From a checkpoint of a small image embedding model.
Training: muon at rate 0.023, 24700 steps, batches of 256, held-out accuracy 56%.
Data: 155796 training examples, 40.6 epochs.
Rows from block 9 of a small image embedding model, named by matrix and row number. Rows with one number within an expert belong to one neuron, the router's apart. Each number is 128 + 32 x the weight over its row's rms, rounded and kept within 0 to 255. All counts start at 0. After the name is the row's rms in percent of the matrix's.
After each expert's rows are labels from the 100 images, of 14848, where the router gives the expert most weight on average: "strongest on" is what is common among them. Only what is clearly more common there than usual is listed. The data: photos of plants, animals and fungi (iNaturalist).
# router: router (model.blocks.9.mlp.router.weight, 8x256, trained with AdamW), inputs 172-214
# up: expert up (model.blocks.9.mlp.up, 8x512x256), inputs 172-214
# down: expert down (model.blocks.9.mlp.down, 8x256x512, transposed), outputs 172-214

# expert 4
router.4 098 [ 70 126 165 173 193 182 107 130 171 157 124 178 114 169 136 114 131 116 130 147 159 177  79 133 101 142  91 177 104 150 111 112  82 134 155  76 170 168  93 123 146 129 118]
up.0 122 [ 78 162 129 159 130 171 181 121  85  80 156 171  96 143 119 131 100 118  76 125  87 113 126  73 172 142 101 115 187 116  82 171 152 135  46 167 153 149 120 147 127 108 158]
down.0 127 [146  87  63  88 102 139 143 164 121 172 130 125 154 140 127 107 168  70 115 114 146 141 159 108 116 149 161 125  84 106 177 107 108 146 114 102 116 105 164 147 131  82 139]
up.1 124 [188  91  89 183  98  82 147  74 176  62 150 148 121 133 161 140 167  90 134 136  89 127  82 112 111  84 146  92 144  87 158 178 135 142 171 119 126  99 115 157 133  78 140]
down.1 126 [141 128 187 105 117 134 130 149 144 149 102  91 200 120 159 135 100  96 144 130 135 163 156 112 123  74 152 163 160 110 182  87  90  76 142 141 146 124 184 155 163 117 123]
up.2 114 [151  69 130 142  97 156 135 177 121 133 145 159 139 158 127 172 138 112 134 162 142 147 174 180 119 104 114 134 118 132  37 109 145  51 148  91 109  88 148  87 233  77 140]
down.2 119 [157  46 111 139 117  70 131 180 124 134 116 131 121 142 138  79 131 213 116 144  61 128  77  84 164 108 157 144 132 130  50  91 142 177 190 176 142 124  79 185 156 125  82]
up.3 010 [134 120 139 127 143 144 144 155 167  92 149 149 109 125 100  56 116  67 107  88 158 143 121 115 109 114 111 116 172 110 154 166 139 126  55 148 135 111  94 147 197 138 145]
down.3 011 [161 106 166  90  91 102  95 118 122 165 176  61 155 138  68 129  92 135 141 135  98 150  80 161 169 144 146 109 147 103 138 121  65 122 149 139 110 169 127 143 108 127 143]
up.4 112 [ 75 162 136 174 139 136 176 127 139 105 153 109 159 134 162 114  65 132 115  84 170 120 162 172 107 140 128 120 112  51 142 167 152  79 125 176 173 126 136 122 149  76 110]
down.4 107 [173 153 143 136 133 120 125 164 134 174 129  92  78  86 114 118 113 148  91 115 158 186 126  54  80 140 132 119 104 138 144 103 100 108  89 122 134 144 126 143  97 128 144]
up.5 097 [109 113 120 111 110  99 145 179 122 133 139 190 149 111 128 109 116 149 116  96 127 110  76 208  90 193 119 135 120  93 115 162 158 102 120 194  73 154 164 128 146  74 152]
down.5 100 [145 158 161 137  73 107 133 134 118  81 131  62  98 154  63 118 141 167  92 127 134  94 119 110 172 123 147 124  94 179 144 138 150 133 198 124  98  89 134 106 114 232 105]
up.6 112 [122 170  80 142  92 166 120 136 151 126 124 191 149  83  90 138 128  89 129 144  93  45 149 108 102  93 124 131 124 103 104 125 121 186 133 153  87  99 100 132 194 154 116]
down.6 115 [101 105 129 139 125 117 166 135 106 113 159 128 128 189 148 147  90 195 172 109 121 101 176 103 111 127 187 162 147 162 104 154  93 117 145 197 102 134 134 158 187 143 106]
up.7 005 [138  99 120  75 158 133 171  97 134 150 130 144 153 162 167 103 130 128 122 134 111 187 117 115 183 184 180 188 149 144 122 124  48 109 144 118 152  76 172  79  88 151 161]
down.7 006 [118 188 139 114 104 157 178  99 158 174 129 115 120  92 133 135 159 135 124  86 132 182 104  76 116 159 113 120 129 180 169 158 131 153 129 101 110  78 124 153 109 128 104]
up.8 118 [171 159 121 120 176 119 127 152 127 118 105  91 131 147 124 141  99 135 201 184 128 137 166 142 117 102 130 141 134 200 129 169 118 106 137 161 148 146  85 107 173 169 171]
down.8 114 [121 138 132 131 119  66 154  89 147 123 113 173 121 221 118 187 108  95  92 147 198 173 115 163 113  99 109 126 143 143 125 131 131 155 109 143 112  97 128 119 178 105  94]
up.9 011 [127 171 122  98 241 108 109  81 117 169 125 172 142 120 164 172 100 175 136 135 146 123  78 137 177 134 115 113 138 136 133 178 147 135 136 112 143  77 124 134 122 130 151]
down.9 011 [151  89  93 140  98 178 104 173  93 135 152 151  46 130 161  49 137 142  86 172 151 186 123 176  96 128 189 147  74 150  88 143  88 132  82 106 123 153 125  91  70 119 102]
strongest on: class Aves; phylum Chordata; order Anseriformes; family: Anatidae

# expert 3
router.3 093 [107 133  64 174 126 110 224 117 108 100 137 193 162 137 140 112 118  98 123 163  79 166 109 124 177 146 164  74 155 139 139 111 118 152  94 161 169 111 121 154  95 167 113]
up.0 016 [129 195 143 126 167  99 130 117 148 141 141 153 139 133 148 119 125 122 139 165 153  77 127 196 127  93 148  91 126  78 100 130 117 113 188 127 143  93 117 114 101 118 129]
down.0 016 [136  88 152  94 156 142 118 145  96  99  95  62 160 189 119 138 138  89 128 144 109 160 149 174  82  99 107 140 147 140 128 131 129 119  88 157 159  79 175 145 158 114 100]
up.1 127 [ 57  97 138 118 149 139 103 122 146 169 117 128 131 166 123 117 170 188 162 172 163 125 141 126 145 109 160 125 131 151 136 191 118  66 181 116 135 184  93 116 140 136 155]
down.1 125 [112  95 127 135 162 125  80  90 150  90 147 132  49 189 152 104 190 103  69 173 119 133 160  59 120 130 124 136 158 101 101  73 138  94 124 111 115 164  90 130 172 144 124]
up.2 122 [130 104 137 122 151 128 116 180 106 195 161 125 201 131 136  70 110 186 112 139 120 211 196 119 157 138 108  55 194  91 120 165 119  79 167 149 158 141  67  98 138 125  99]
down.2 119 [ 92  73 159 150  81 142  85  98 159 128 192 122  88 102 136 109 172 137 176 165 144 107  96  65 122 141 179 158 105 204 181 188 140 108  73 107  53 159 110 178 137 109  99]
up.3 011 [142 186  59 178 109  70 169 103 106  79 156 127 126 129 150 122  86 140 169  96 126 232 146 121  78 153 123 148 105 134 133  61 153 112 187 159 121 112  92  94 168 121 139]
down.3 010 [107 109 100 177 108 112 117 140 140 123 137 117  91 160  76  83 141 146  91 145  93 117  66  98  97  95 194 155 157 133 136 125  79 149  42 137  84 169 203 255  80 195 154]
up.4 127 [ 46 115  80 144 164 143 137 117  85 146 169 126  89 135 131 137 118 155 153 119 106 108 157 170  84 111 169 102  89 171 105 137 122  88  96  92  66 177 228 104  88 134 104]
down.4 123 [ 75 128 136 143 136 168 104 153 159 120 123  73 159 149  79 153  86 148 102  95 117 115 162 126 119  94 135 137 127 165  82 160 163 146 180  76 115 164 124 132 128 136 137]
up.5 121 [134 139 125 197 108 110 155 123 118 133 135 107 119  83 144 143 137 118 150 131 149 126 128 139 232 119 129 135 135 210 134 140 138 139 111  85 144 133  99 147 144  62 105]
down.5 126 [107 145 120 145  94 134 108 129  75 102 151 164 134  80 181 113 129 169  98 169 118 173 173 133 145 106 176 127  88 171 134 116  88 127 160 123 188  89 115 147 153 140 130]
up.6 123 [161 169 123 133 109 109 123 133 110 122  91  64 148  84  99 147 102 150 183 113  74 101 125 148 107 120  59 160 171 142 132 117 132 101 162 104 113  90 147  89 134 173 106]
down.6 131 [ 93 120 149 162  99 183 123 104 187 131 127 140 187  96 129 141  90 166 118  79 127 108 142 166 131 109 173  92 109 140 106 105 141 107 116 146 139 142 103  65 103 124 154]
up.7 014 [ 84 120 125  90 113  73 116 137 114 142 137 180 157  88 144 150 127  77 104 130 151 138 151 154 109 165 147 144 104 119 131 122 173 182 102 138 128 100 135 102 147 133 139]
down.7 014 [148  94 172 164 109  94  67 126 143 141 119  88 137 110 138 104 147 131 119 124 113  78 154 156 154 154  44 114  99 222 131 117 162  93 206  85 126 147 116 136 142 167  82]
up.8 100 [152 202  94 161 123 148 147 122 102 166 109 131 177 145  77 159 168 128 111 117 155  79 120 112 113 105 186 168 140 112 131 177 118 143 144 147  82 150 114 158 127 139 140]
down.8 100 [145  83  96 125 174 192 211  38 165 142 157 125 125  52 141 126 106 166 118 153 159  97 136  68 146 152 120  56 148 119 156 133 163 168 117 136  62  93 120 123  68 156 121]
up.9 008 [110  82 151 145 105 134 146 109  85 169 102 126 171 121 125  94  44 152 114 131 108 152 174  88 202 166  93  85 175 160 152  88  99 110 124 133 149 108 104 101 150 111 130]
down.9 008 [138 149 105 105 129 190 117 140  38 102 106 136   0 173 163 103 114 159 117 103 142 154  85 162  95 161 119 143 145 179 132  94  97 142  98  90  79  85 156 172  68 127  82]
strongest on: kingdom Plantae; phylum Tracheophyta; class Magnoliopsida

# expert 7
router.7 101 [148 119  83 113 128  98 146 146  55 177 167 131 115 118 180 117 148 158 165 121 139  57 152 178 148 111 132 188  85 117 107  60 145 160 136  80 111 120 134 181 161 112 113]
up.0 108 [131 136 124 154 103 131 113 150 130 196 125  98 131  55 120  98 188 110  97 150  97 145 116 164 187  87 120  96 145 156  97 164 182 179  81 107 108 143 145  92 135 107 188]
down.0 109 [ 82 153 100  81 117 145 143 112 148  93 183  88  96 160 131 133 166 132 118 199 103 110 110 136 169 130 185 143 142 138 133 129 120 164 116 170 147  83 148  57  91 110  65]
up.1 118 [108 129  69 164  70 115 104 129 109 135 107 124 126 133 188 131 151 152 120 131 144 129 139 172 139  86 140 178  78 188 137 179 142 215 116 163 117 183 133  94  69  96 129]
down.1 120 [153 146 102 150  87 143  88 116 123 130 128 126  97 104 192 124 168  84 134 147 144 109  63  82 155 137 118  94 135 155 121 167 113 110 152 166  54 103  80  99 152  77  90]
up.2 109 [152 175 124 178 151 131 154 155  81 100 132 135 104 127 132  98 147 150 111 154 179 111 104 116 144 123 198 147  98 143  51 109 171 148 131  67 139 144 166 149 108 163 124]
down.2 103 [157 118 172  75 131 115 139 112 117  88 106  90 156  94 105 149 122 161 124 160 134  91 156 146 118 108 239 172 103 113 128 130 137  52 101 219 125 187  90 102  75 138 113]
up.3 121 [130 129 145 128 114 169 116 121 145  78  99 114 163 120 119  90 122 143 141 107  88 102 128  81  81 112 144 130 148 127 156 175 165 118 215 167 141 154 134 143 104 140  70]
down.3 117 [131 155  61 103  78 165 170 160 106 127 120 120 128  92 112 203  58 110 184 130  98 158 137 143 106 112 131  96 157  95 120 189 165 109 102 137 130 148 101 142 174  82 127]
up.4 126 [166 201  99 108 133  91 139 156 121 136 125  89 162  90 141 111 137 111 104  88 118 174  54 166 150 124 185 104  54  89 148 160 135 105 139 113 117 141 132  77 168 150 143]
down.4 126 [185 170 148  72 168 119 126  96 137 158 164 124  76 115 160 178  95 138 114 187 193 173 143 130 102 132 113 112 184 107 153  72 141 102  91 191 173 145 130 141 131 117  82]
up.5 108 [155 124 102  97 127 137 139  99  76 117 150  78  87 117  75 122  87  93  71  94 128 165 139 130 123 160  99  46 183 132 110 155  82 152 138 159 103 136 220 114 146 152  80]
down.5 111 [153 116 142  80 134 165 141 123 159 164 111  91 125 108 161  91  71  49  77 100 164 109  89 139  83 141 103 153 123 151 157 124 138 135 153 103  82 125 125 209 119 197 131]
up.6 023 [ 89 148 126 145  69  88  92 107  85  93 166  87 111 130 154 116 154 121 130 127 130 142  97  72 125 184 129 126  99 148 117 165 164 117 157 113  83 142 134 148 108 101 128]
down.6 021 [147 136 114 146 155 181 174 125  55 178 161  88 103 154 129 123  35 177 144 147 125 122 191  54 108 109  86 164 135 122  95 139 210 133 116  99 131 157 126 118 148  97 121]
up.7 059 [192 114 162 122 141  94 126 123 153 152 159 132 103 127 118 111  86 147 132 112 107  93 181 150  94 150 181  60 160  88 115  74 139 115  81 143 156 128 172  83  93 116 136]
down.7 058 [100 162 161 111 134 154 115 159  44 155 122 167 123  76  98 143  82 188 134 139 158 150 115 152 126 111 185 124 124 120  81 150 117 124 122 153 129 146 101 110  55 114 114]
up.8 113 [103  45 176 107 132 156  74 108 107  94 118 163  49 110 116 109 109 108 122 150 158 135  99 162 173 106 110 106  78 129  70  86 142 124  98 145 181 113 130 149 136 131 148]
down.8 114 [107 132 138  82  66  48 100  89 192  86 113 193 119  99  98 167 180 124 138  91 179 109 164 161 135 157 116  97 116 158 168 110 124 161 146 173 187 180  85 142 131  77  97]
up.9 106 [138 186  68 108 104 124 183  91 152 170 102 121  87 221 129 134 159 111 192 147  91 149 128 158 118 190 106  89 166  97 157 157 169  88  74 128 109 190 192 129 128 131 118]
down.9 112 [183 110 170 103 118 150 137  94 124  96 151 163 109 147 101 147 105 172 136  55 120  86 164  95 156 138 166 143 121 161  55  69  56 111 100  62 116 170 117 104 185 108 162]
strongest on: phylum Chordata; class Aves; order Accipitriformes; family: Accipitridae

# expert 0
router.0 102 [ 72 120 135 129 118 150 123  77  72 113 115 151 131  73 105 142 129 149  88  87 174 108 177 145 160 172 115 133 167 157 154 159 151 101 141 112 142 129 114  84  97 149 143]
up.0 115 [169 112 190  86 164 107 158 174 137 134 143 138  81 117 177  71  50 153 117  99 171 131 134 138 118 119  95 177 199 105 209 171 103 112 139 141 116  94  77  90 135 110 189]
down.0 116 [115 128 103  94  42 148 156 162 149  79  98 123 112 113 121 121 112 114 113 135 110 130 142 170 120  44 106 151 149 149  95 133 132  59 124 187 113 185 131 103 109 162 162]
up.1 125 [ 30 119 195 133 123 118  98  94 143 120 126 169 172 109 181 146 131 118  97 147 136  97 114 156 100 114 144 148 203 162 194 152 160 122 110 137 122 154 182 120 137  85  75]
down.1 126 [146 170 135 153 150 103 108 119  63  99 138 103  91 103 135 150 155 143  56 119 136 150 138  80 120 129 166 168 157  99 110  99 135 106 115 169 152  85 144 104 110 137 124]
up.2 116 [157  59 134  97 138 133 188 105 144 144 139 145 104 113  63  95 194 137 119 106 130 149 140 152 140  60 163 162  89 110  97 143 142 151 167 134 103 149 157  90  85 110 160]
down.2 114 [172 186 146 119 103 108 121  85  91 127 103 133 153 120 102  97 207 111 176  81  66 174  82 201  98 163 102 112 136 132 198  90 141 123 121 163 132 153 107 108 145  69 118]
up.3 130 [192 156 128 163 150 160 172  92 107 134 110 101 129 186  98 138 108  72 170 139 131 165 210 155 115 126 138 105 124 113 191 138 129  98 103 114  84  85 131 137 177 153 115]
down.3 134 [145 130 135 110 164 151  95 152  86 160 134 110 127 117 129  86 126 108 147  86 118 110  87 124 160 133 160  93 119 126 164 150 145 135 122 130 121  75 150 108 178 104 148]
up.4 117 [ 80 123 119 138 151 143 133 114 160  83 130 132 102 138 145 112 114 171 164  80 167 171 144 124 169 115  96 160 177 159 103 124  76 111 163 103 154 135 144 118 153 140 192]
down.4 118 [189 124 141 177 156 122 104 150  66 129 158 133 145 105  79 163  59 136  90 148 141 114 134 117 159  91 121 148 158  72 120 123  77 139  95 144 170 144 127 191 133 112  70]
up.5 118 [191 165 167 120 117 101 114  92 155 107 106 103 159 154 180 200 152 168 164  90 142  75 114 122 199 144  99  46 187  71  88 122  94 114 185 137 137 106 116 134  97 143 109]
down.5 118 [ 73 118 140 135 137 156 134 161 163 165 152 155 145 138 134  70  97 170 105 173 129 135 133 120 160 195 155 134 123 168 108 106 131 135 140 128  68 152  71 130 130 123  60]
up.6 107 [174 106 138 108 166 155 174 179 144 146  66 139 102 158 130 149  99 152 138 107 102 121 103 149 132  67 137 115 147 133 205  65 107 143 144  88 127  70 119 196 109 191 153]
down.6 107 [127 140 157 144 115 134 115 124 115  97 129 129 212 132 124 134 118 167 132 161 192 107 105 115 128 131  76 132 130 118 122 159 130 132 226  81 103 166 121 184 134  87  98]
up.7 113 [123 134 134 150  68 102 124 175 130 146 148 148 171 163 109  76  46  93 123 153  88 158 131 116 116 168 122  86 109 154 132 108 115 143 113 163  64 125 114 159 116 137 129]
down.7 117 [ 87 191 146 174 176 176 117 106 174 168 124 115  89  85 140 115 138  98 162 113 150 107 110 160 137  63 106 128 141 112 171 177 146 130 106 137 122 139 168  89 111 162 181]
up.8 017 [116 139 149 161 160 126 134 141 148 142 106  88 106 117  74 176  40 100 101 104 128 101 156 148 130 178 100 165 123 169 161 189  83  78 123 102 110 111  66 114  93 134 196]
down.8 017 [134 133 136 101  43 115 126  77  66  90 110 188 109 131 112  77 163 198 151 126 155 141 131 203 145 184  95 132  78 177 119 147 163 128 167  87 148 111 153 111  99 212 118]
up.9 117 [ 44 139 199 136 138 180 108 139  51 160 202 116  90  74 126 111 127 111 117 107 158 133   5 125 157  85 150 185 159 195  92 173 159  58 133 151 141 104  92 132  69 119 143]
down.9 123 [166 121  94  91 144 180 113 120 201 161 154 171 109 105  90 173 139 163 132 170 161  96 177 109 109 120  86 172 141 154 160 151 114 159 134 131 165 129 151 116 106 109  80]
strongest on: phylum Arthropoda; class Insecta

# expert 6
router.6 097 [182 138 165 114 142 117  71 184 143 119 123  70 157 108 122 175 119 130  89  92 103 126 126 147 110 104 140  96  92 122  71 156 155 113 117 123  83 133 154 151 185 156 154]
up.0 119 [121 100 151  79 120 152 141 110 210 156 155 164 163 124  96 157 149  43  55 141 115 107 117 135 143 161 101 138 161 128 132 124 141 150 108 132 153 125 113 118  99 101 139]
down.0 105 [128 188  76 136 182 124 153 113 101 106 148 127 121 157 118  96 132 160 131 197 137 122 107 144 117 120 153 113 139 144 168  78 165 126 175  88  60 136 112 111 113 155 154]
up.1 097 [170 117 126 116 154 156 143 133 141  64 154  61 141 165 141 146 120 136 146 122 100 141 170 125 183 121 184 160 112 134 113 191 130 124 107 182 106 146 202 170 137 105 132]
down.1 100 [179 122 152  93  91  98 118 104 133 123 178 105 133 137  83 102 200  78 141  92 155 121  81 188 156 110 151  54 102  67 100  88 121 165 146 114 118 129  85 175 140 154 116]
up.2 131 [168  52 126 156 109 122 172  79 127 105 148  56 149 119 142 126 142 107 122  84 128 157 150  93 192 206 146 137 112 161 120 127 211 108 187 120 150 117  76 118 145 104 106]
down.2 119 [133 120 157 143 157 151 104 128 151 131 127 165 108 126 134 171 120 114 156 105 160  89 206 102 103 105 120 157 163 109  88 177 125 110  65 129 121 135 116 140 129 189 153]
up.3 129 [116 139 133 147 108 118 141 131 132 137  94 173 133 148 185 145 151 159 129  81 109 121 163  77 138 137 118  95  67  94 156 144 120 122 120 120 177 129 161  93 138 172  90]
down.3 127 [124 129  48 181 161 128 180 180 155 139 189 100  91  89 179 113  80 115 139  87 124 104 121 116 156 182 134 146 136 113  52 166 133 144 141 160 167 151 111 164 106  32 147]
up.4 138 [161 160 109  99 100  83 180 133 175  88 146 118 146 133 131  71 132 127 123 122 127  67 157 173  97 131 127 164 133  52 162 123  78 124 108 100  70 103 142 102 103 130  68]
down.4 120 [178 159 121 112 158  98 132  65 161 134 128 138 101  81 161 127 123 126 102 120 135 190 112 141 115 187 152 136 128 130 117 148 143 183 168 163 188 132 114 100 119 161 127]
up.5 108 [146 113 170 146 167 209 177 124 120  52 122 191  98 151 138 115 163 159 158 152 135 125 107 144 148 127 105 101 116 119  98 151  97 160 183 107  79  91  99 152  98 164 121]
down.5 116 [215 146 101 141 151 149  65 102 134 153 156 176 154 128 132 183 113 117  75 103  74 125 125  49 134  78 128 146 178 142 138 143 123  37 122  91 174 158 126 144 104 103 121]
up.6 110 [ 78 111  86 176  88  91 127 110 166 141 140  83  91 121 124 122 147 135 163 150  92 146 153  93 103 111 150  87 123 157 141  82 113 142 134 162  93  85 113 190 146 123 116]
down.6 109 [ 78 161  81 107 130 128  99 129 138  88  67 111 144 133 134 140 121 140 158 159 137 129 106 151 149 106 143 161 145  99 134 104 133 117 100 127 195 157 160 118 133 170 131]
up.7 012 [ 56 108 165 120 107 129 137  61 115 168  84 144 170 147  89 188 134  95  98  65 104 163 145 122 162 142 120 116 153 144 121 143 102 146 138 121  95 146  89 171 104 173 186]
down.7 010 [231  91 197  69 116 121 136 184 134 138  70 100  77 137 118 123 146 124  80 125 148 155  97 145  89 130 184 198  78 146 106 131 115  93 167  89 153 113 180 107  92 108  62]
up.8 141 [140 139 144 148 113 109 135 116 168 109 146 113 124 104 124  96  61 155 167 148 153 100  94 118  88 151 155  98 166 141 181 101 125 103 124 191 152 152 175 130 160  62  93]
down.8 131 [136 139 202 129 150  67 183 117 115 107 107 145 147 146 140 126 135 133 196 101 146 124 135 191 192 151  97 151 102 136  99 106 129 121 169 178 148 161  86 169 229 119 144]
up.9 101 [187 124 102 123  46 139 110  56 142 163 163 127 148 127 120 143 118 136 116 134 101  76 150 109 102 101 156  91 100  79  51 187 169 114 121  88 111 132 125 124 115 142  75]
down.9 092 [118  54 119  75  80 117 102 131 198  98 138 135 131  62 108 134 146 103 136 161  85  97 145 106 194 115 131 141 146 127 125 228  85 117 143 129 162 134 179 131 114  93 116]
strongest on: phylum Arthropoda; class Insecta; order Lepidoptera

# expert 2
router.2 105 [158 108 175  90  58 110 108  77 179 132  75 148  68 118 148 143 120 145 108 178 114  95  81  88  57  99  85 113 148 102 155 171 121 128 143 137 105 147 127 135 180 123 152]
up.0 015 [118 182 134 140 131 128 119 162 126 138 107 177 168  91 132 165 124  83 148 130 118 167 100 161  77 125  73 118 144 121 116 131 148 125 148 182 139  94 133 132 131 157 146]
down.0 015 [ 69  87 172 126 106  46 156 149 151 127 116 159 148 209 118 193 107 145  78 101 135  51 134 146  88 105 105 146 154 190 120 118 132  79 132  96 138 148 116 107 106 125 127]
up.1 119 [ 64 176 148  74  65 113 135 169  75 128 153  87 102 167 107 100 102 151 126 103 152 157 165 132  95 129 138 107 180 101  89  86 103 119 129 102  90  96 112 136 113 128 111]
down.1 103 [ 85 144 166 125 111 142  79 126 118 131 174   2 134 100 185 129 122 175 106 156 150  80 113 163 140  60 158 153 126 129 173 164 133 165 157 123 130 166  86 166 185 147 136]
up.2 134 [120 121 179 120 133 129 141 141 112 147  90 166 121 104 214  99 117 119  98 113 134 176 152  78 119  92  93  92 107 109  99  83 125 152  98  98 114 125 137 130 147 123 131]
down.2 122 [ 89 133 167 126  73 154 109 113 111 110 103  96 125  98 175 148 138 138 147 100 169 154 101 146  86 147 156  26 113 176 102  66 135 121 167 169 119  70  65 164 128 127 119]
up.3 013 [110 151 200 176 130 160  60 171 159 147 162 127  86  68 133 160  96 134 129 114  91 144 145 114 117  90 143 102 113 118 108 116 133 137 202  83 166  76 100  88  51 140 127]
down.3 012 [105 106 167 114  68 112 156 110  99  70  46  84 188 175 162 130 115 113 118 158 100 144 112  87 118 105 158 142 115 170 145 158 107 123 108 110 100 141 141 164 142 114  77]
up.4 069 [145 103  63 132 124  82 127 132 137 174 138 140 116 172 142 135 164 125 148 115  35 155 125 116 121 132 145  87 131 161 116 110 138 117 166 127 137  87 141 121 100 182  98]
down.4 069 [153 117 142 122 126 168 175 147 142 128 125 159  94 103 165 111 152 103  93 105 121 108  76 205 157 185  98 131 132 125  95 144 151 127  98  81 123 195 123 184 124 111  78]
up.5 057 [151 176  91 113  83  79 137 124 124 195 183 186 143 185 181  78  51 147 148 124 142 150 159 108 159  74 125 154  94  73  97 110 190 102 161 110  92 100 158 119 181 150  66]
down.5 061 [126 120 122 200 153 102 152 161  71 136 155 104 159 163 133 160 123 137  78  93 129 134  95 121 150 140 110 131 141 108 159 135  66 132 116 102 136 143  90 109 184 134 125]
up.6 121 [140 150 124 119 184 120 111 127 119 165  57 124 164 146 142 121 161 132 124 133 191 105 133 102 130 150 121 117 117 107  91 147 104  82  76 120 131 133  79 142 111 152 136]
down.6 122 [158 160 146 123 120 160  84 154 150 135 177 123 116 124 120 133  60  89 110 124 162 185 126 117 128 146 119 118  61 100  95 123  79 170 158 125 134 159  75 147 149 107 154]
up.7 120 [184 153 156 172 194  80 158 115 103 138 153 111 120 146 154 119  97 113 123  75 140 138  98 113 115 124 146 155 105 103 155 132 128  68 100 129  89 163 145 108 114  77 165]
down.7 120 [108 166  94 156 145 195 145 114 153 167 110 113 134 105 124  87 140 103 127  69 114 118 160 132 189 131 129 104 130 147 103 130 148 141 159 176  89 146 165  80 171 148 118]
up.8 129 [117 157 123 160 154  87 137  99 154 136 123 132 172 136 144 140 194 105 150  93 141  94 139  91 139 152 102 151 116 146 169 117 173 163 112 126 128 158 137 138 107 141 191]
down.8 120 [153 131 141 129 120 128 140  89  87 140 171 165 143  78 185 134  78  92 107  80 136 152  90  87 106 130 116 152 108 148 154 179 185 125  91 101 147 121 114 144 122 174 158]
up.9 124 [143 137 131 137 158 145  75 108 135 197 129 127 181 137 171 131 147 102 153 105 110 140 102 154 157 109 143 147  79 116 159  63 123 118 122 158 167 101 134 126 119 178  94]
down.9 121 [115 181 100 102  93 215  53 162 151 140 109 129  80  74 140  69 173  96 164 120  59 126 171 121 143 143 178 121 201  68 157 172 148 128  84 127 118 176  96 108  94 134 102]
strongest on: class Aves; phylum Chordata; order Passeriformes

# expert 5
router.5 104 [116 163 185 105 106 138  85 142 177  64 155  90 139 128 127 134  87  85 154 106 160 141 188 134 113 149 143  74 154 161 133 205 142 163  93 137 125  79 159  96 130 113 136]
up.0 077 [151 104 110 124  93 142 123 123 129 115 157  78 149 124 104 112 129  81  98 130 150 157 167 120 170 113 191 216  99  72 101 139 119  80 106 121 208 133 127 144 173  99 103]
down.0 083 [110 178 117 113 149 139 167 140 103 141 136 194 109  67 106 120 106 109 160 141 100 149 125 119 105  88  98 134 184 131 185 151 130 143  97 186 139 138 179 127 121 133 155]
up.1 127 [ 93 121  92 102 120 151 123  59 137 113 152  77 103  79 162 115 102  97 149 117 126 139 126 141 118 168 120 141  99 126 125 166 125 112 178 125 163 166 159 100 146 120 174]
down.1 122 [ 62  79 130 162  75 184 162  81 194 156 120  95 143 109 121  67 154  86 150  98 131  85 140 155 121 164  54  96 134 121 160 166 135  89 153 157 168 122 175 123 165 122 182]
up.2 112 [149 128 140 195 200 138 156 124 125 113  60 156  93 102 100 140 123 144 111 158 115 106 129 113 151 152 191 150 109 123 140 164 105 111 118 144 168  90 109 189 104 203 141]
down.2 116 [111  91 211 103 170 126 151 112  55 154 100 100 141 164  97 143 180 150 175  81 114 128 120 114 136 162  92 112 189 115 143 172  99  90 117  63 138 155 168 161 154 174 104]
up.3 090 [124 122 122 118 104 159  96 138 113 161 143 119 195  81 101 154 198 104  92 103 128  94 107 135  82 121 135 175 118 116 134  92 138 122 116 206 152 127 132  74 165 114 164]
down.3 097 [ 90 133  55  61  92 138 126 157 163 119 139 136 161 159 153 115 124 155 200 148 103 169 101 101 127 150 106  97  72 143 145  96 128 152 141 114  76 153 174  89 103 115 130]
up.4 115 [161 175 183 153 128 121 135 107 151 162 147 149 120 146  93 131  76 140 186 122 145 166  87 145 152  87 104  89 132 174 122 181 127  92 136 174 115 154 131 176 102 179 152]
down.4 113 [138 173 125 157 143  74 165 121  57 151 167 125 109  93 180 137 116  89 121  81 116 108 111 113  96  85  89 115  82 108 175 130 147 115 140 130 143 108 127  80 152 139 123]
up.5 118 [117  92 102 118 106 141 163  98 167 182 108 137 140 109 173 110 140 134 137 132 114  93  78 122  87 141 139 174  95 133 121 109 174 154 102 112 176  58 118  99 150 150 115]
down.5 117 [111 125 132 204 128 170 149 210 121 108  87 149 111  75 149 136  74 166 156  93 183 121 109 118 133 117 122 144  33 149 116 111  72 107 152 180 134 134  91 152 135 114 127]
up.6 123 [128  83 201 116 115 126 168 122 133 145 106 194  75 130 167 124  93 128 192 122 143 125 122 104 150 129  58 112 126  97 193 106 181 143  74 135 144 169 112 126 172 150 123]
down.6 125 [ 73 159 135 118 164 124 152  91  95 130 170 144 171 139 129 159  92 104 160 154 146 143 117 156 124 142 135 123 185 122 203 127  84 132 139  97 192  68 169  57 143 148 152]
up.7 114 [140 115 136 173  97 147 168  67 105 144 156 129  94 160 174 164  83 109 126  86 143 153  41 119 176 118 142 140 124 174 154 145 131 125 230 123 111  79 198 152 107  88 136]
down.7 115 [121  90 153 118 123 113  67 110 130 107 109  66 137 120 156 185 118  89 164 151 141 116 110 122 133 140 148 120 130 149  80 125 137 140  45 159 140 172 121 124  99 141 119]
up.8 046 [100 144 163  65 142  91  85 120 111 135  98 164 117 108  74  82 113  31 101 122  90 102 173 174 173  93 134  74 188 153 139 178 165  91 115 137 195 129 124 117 116 113 163]
down.8 046 [111 129 154 105  87  48 164  34 105 115 107  48 133 127 126  80 175 152 165 135 135 131 109 120 108 148 137 160  72 155 168 119 159 139 120 145 108  83 116 161 184 153  99]
up.9 076 [ 81 176 149  94 112 102  41 151  80 137  87 173 104 157 147 205 123 137 178 168  64 160 145 134 101 137 161 131 127 126  87  78  50 171 110 133 118 184 136 117  94 103 144]
down.9 070 [149 193 108 106  95  96 154 112 158 114 107 146 173 168 135  88 109 155  68 145 125 121  92 124 112 143 150 165 114 122  81  90 135  69 182  99  80 109 151 116 113 103 103]
strongest on: phylum Tracheophyta; kingdom Plantae; class Magnoliopsida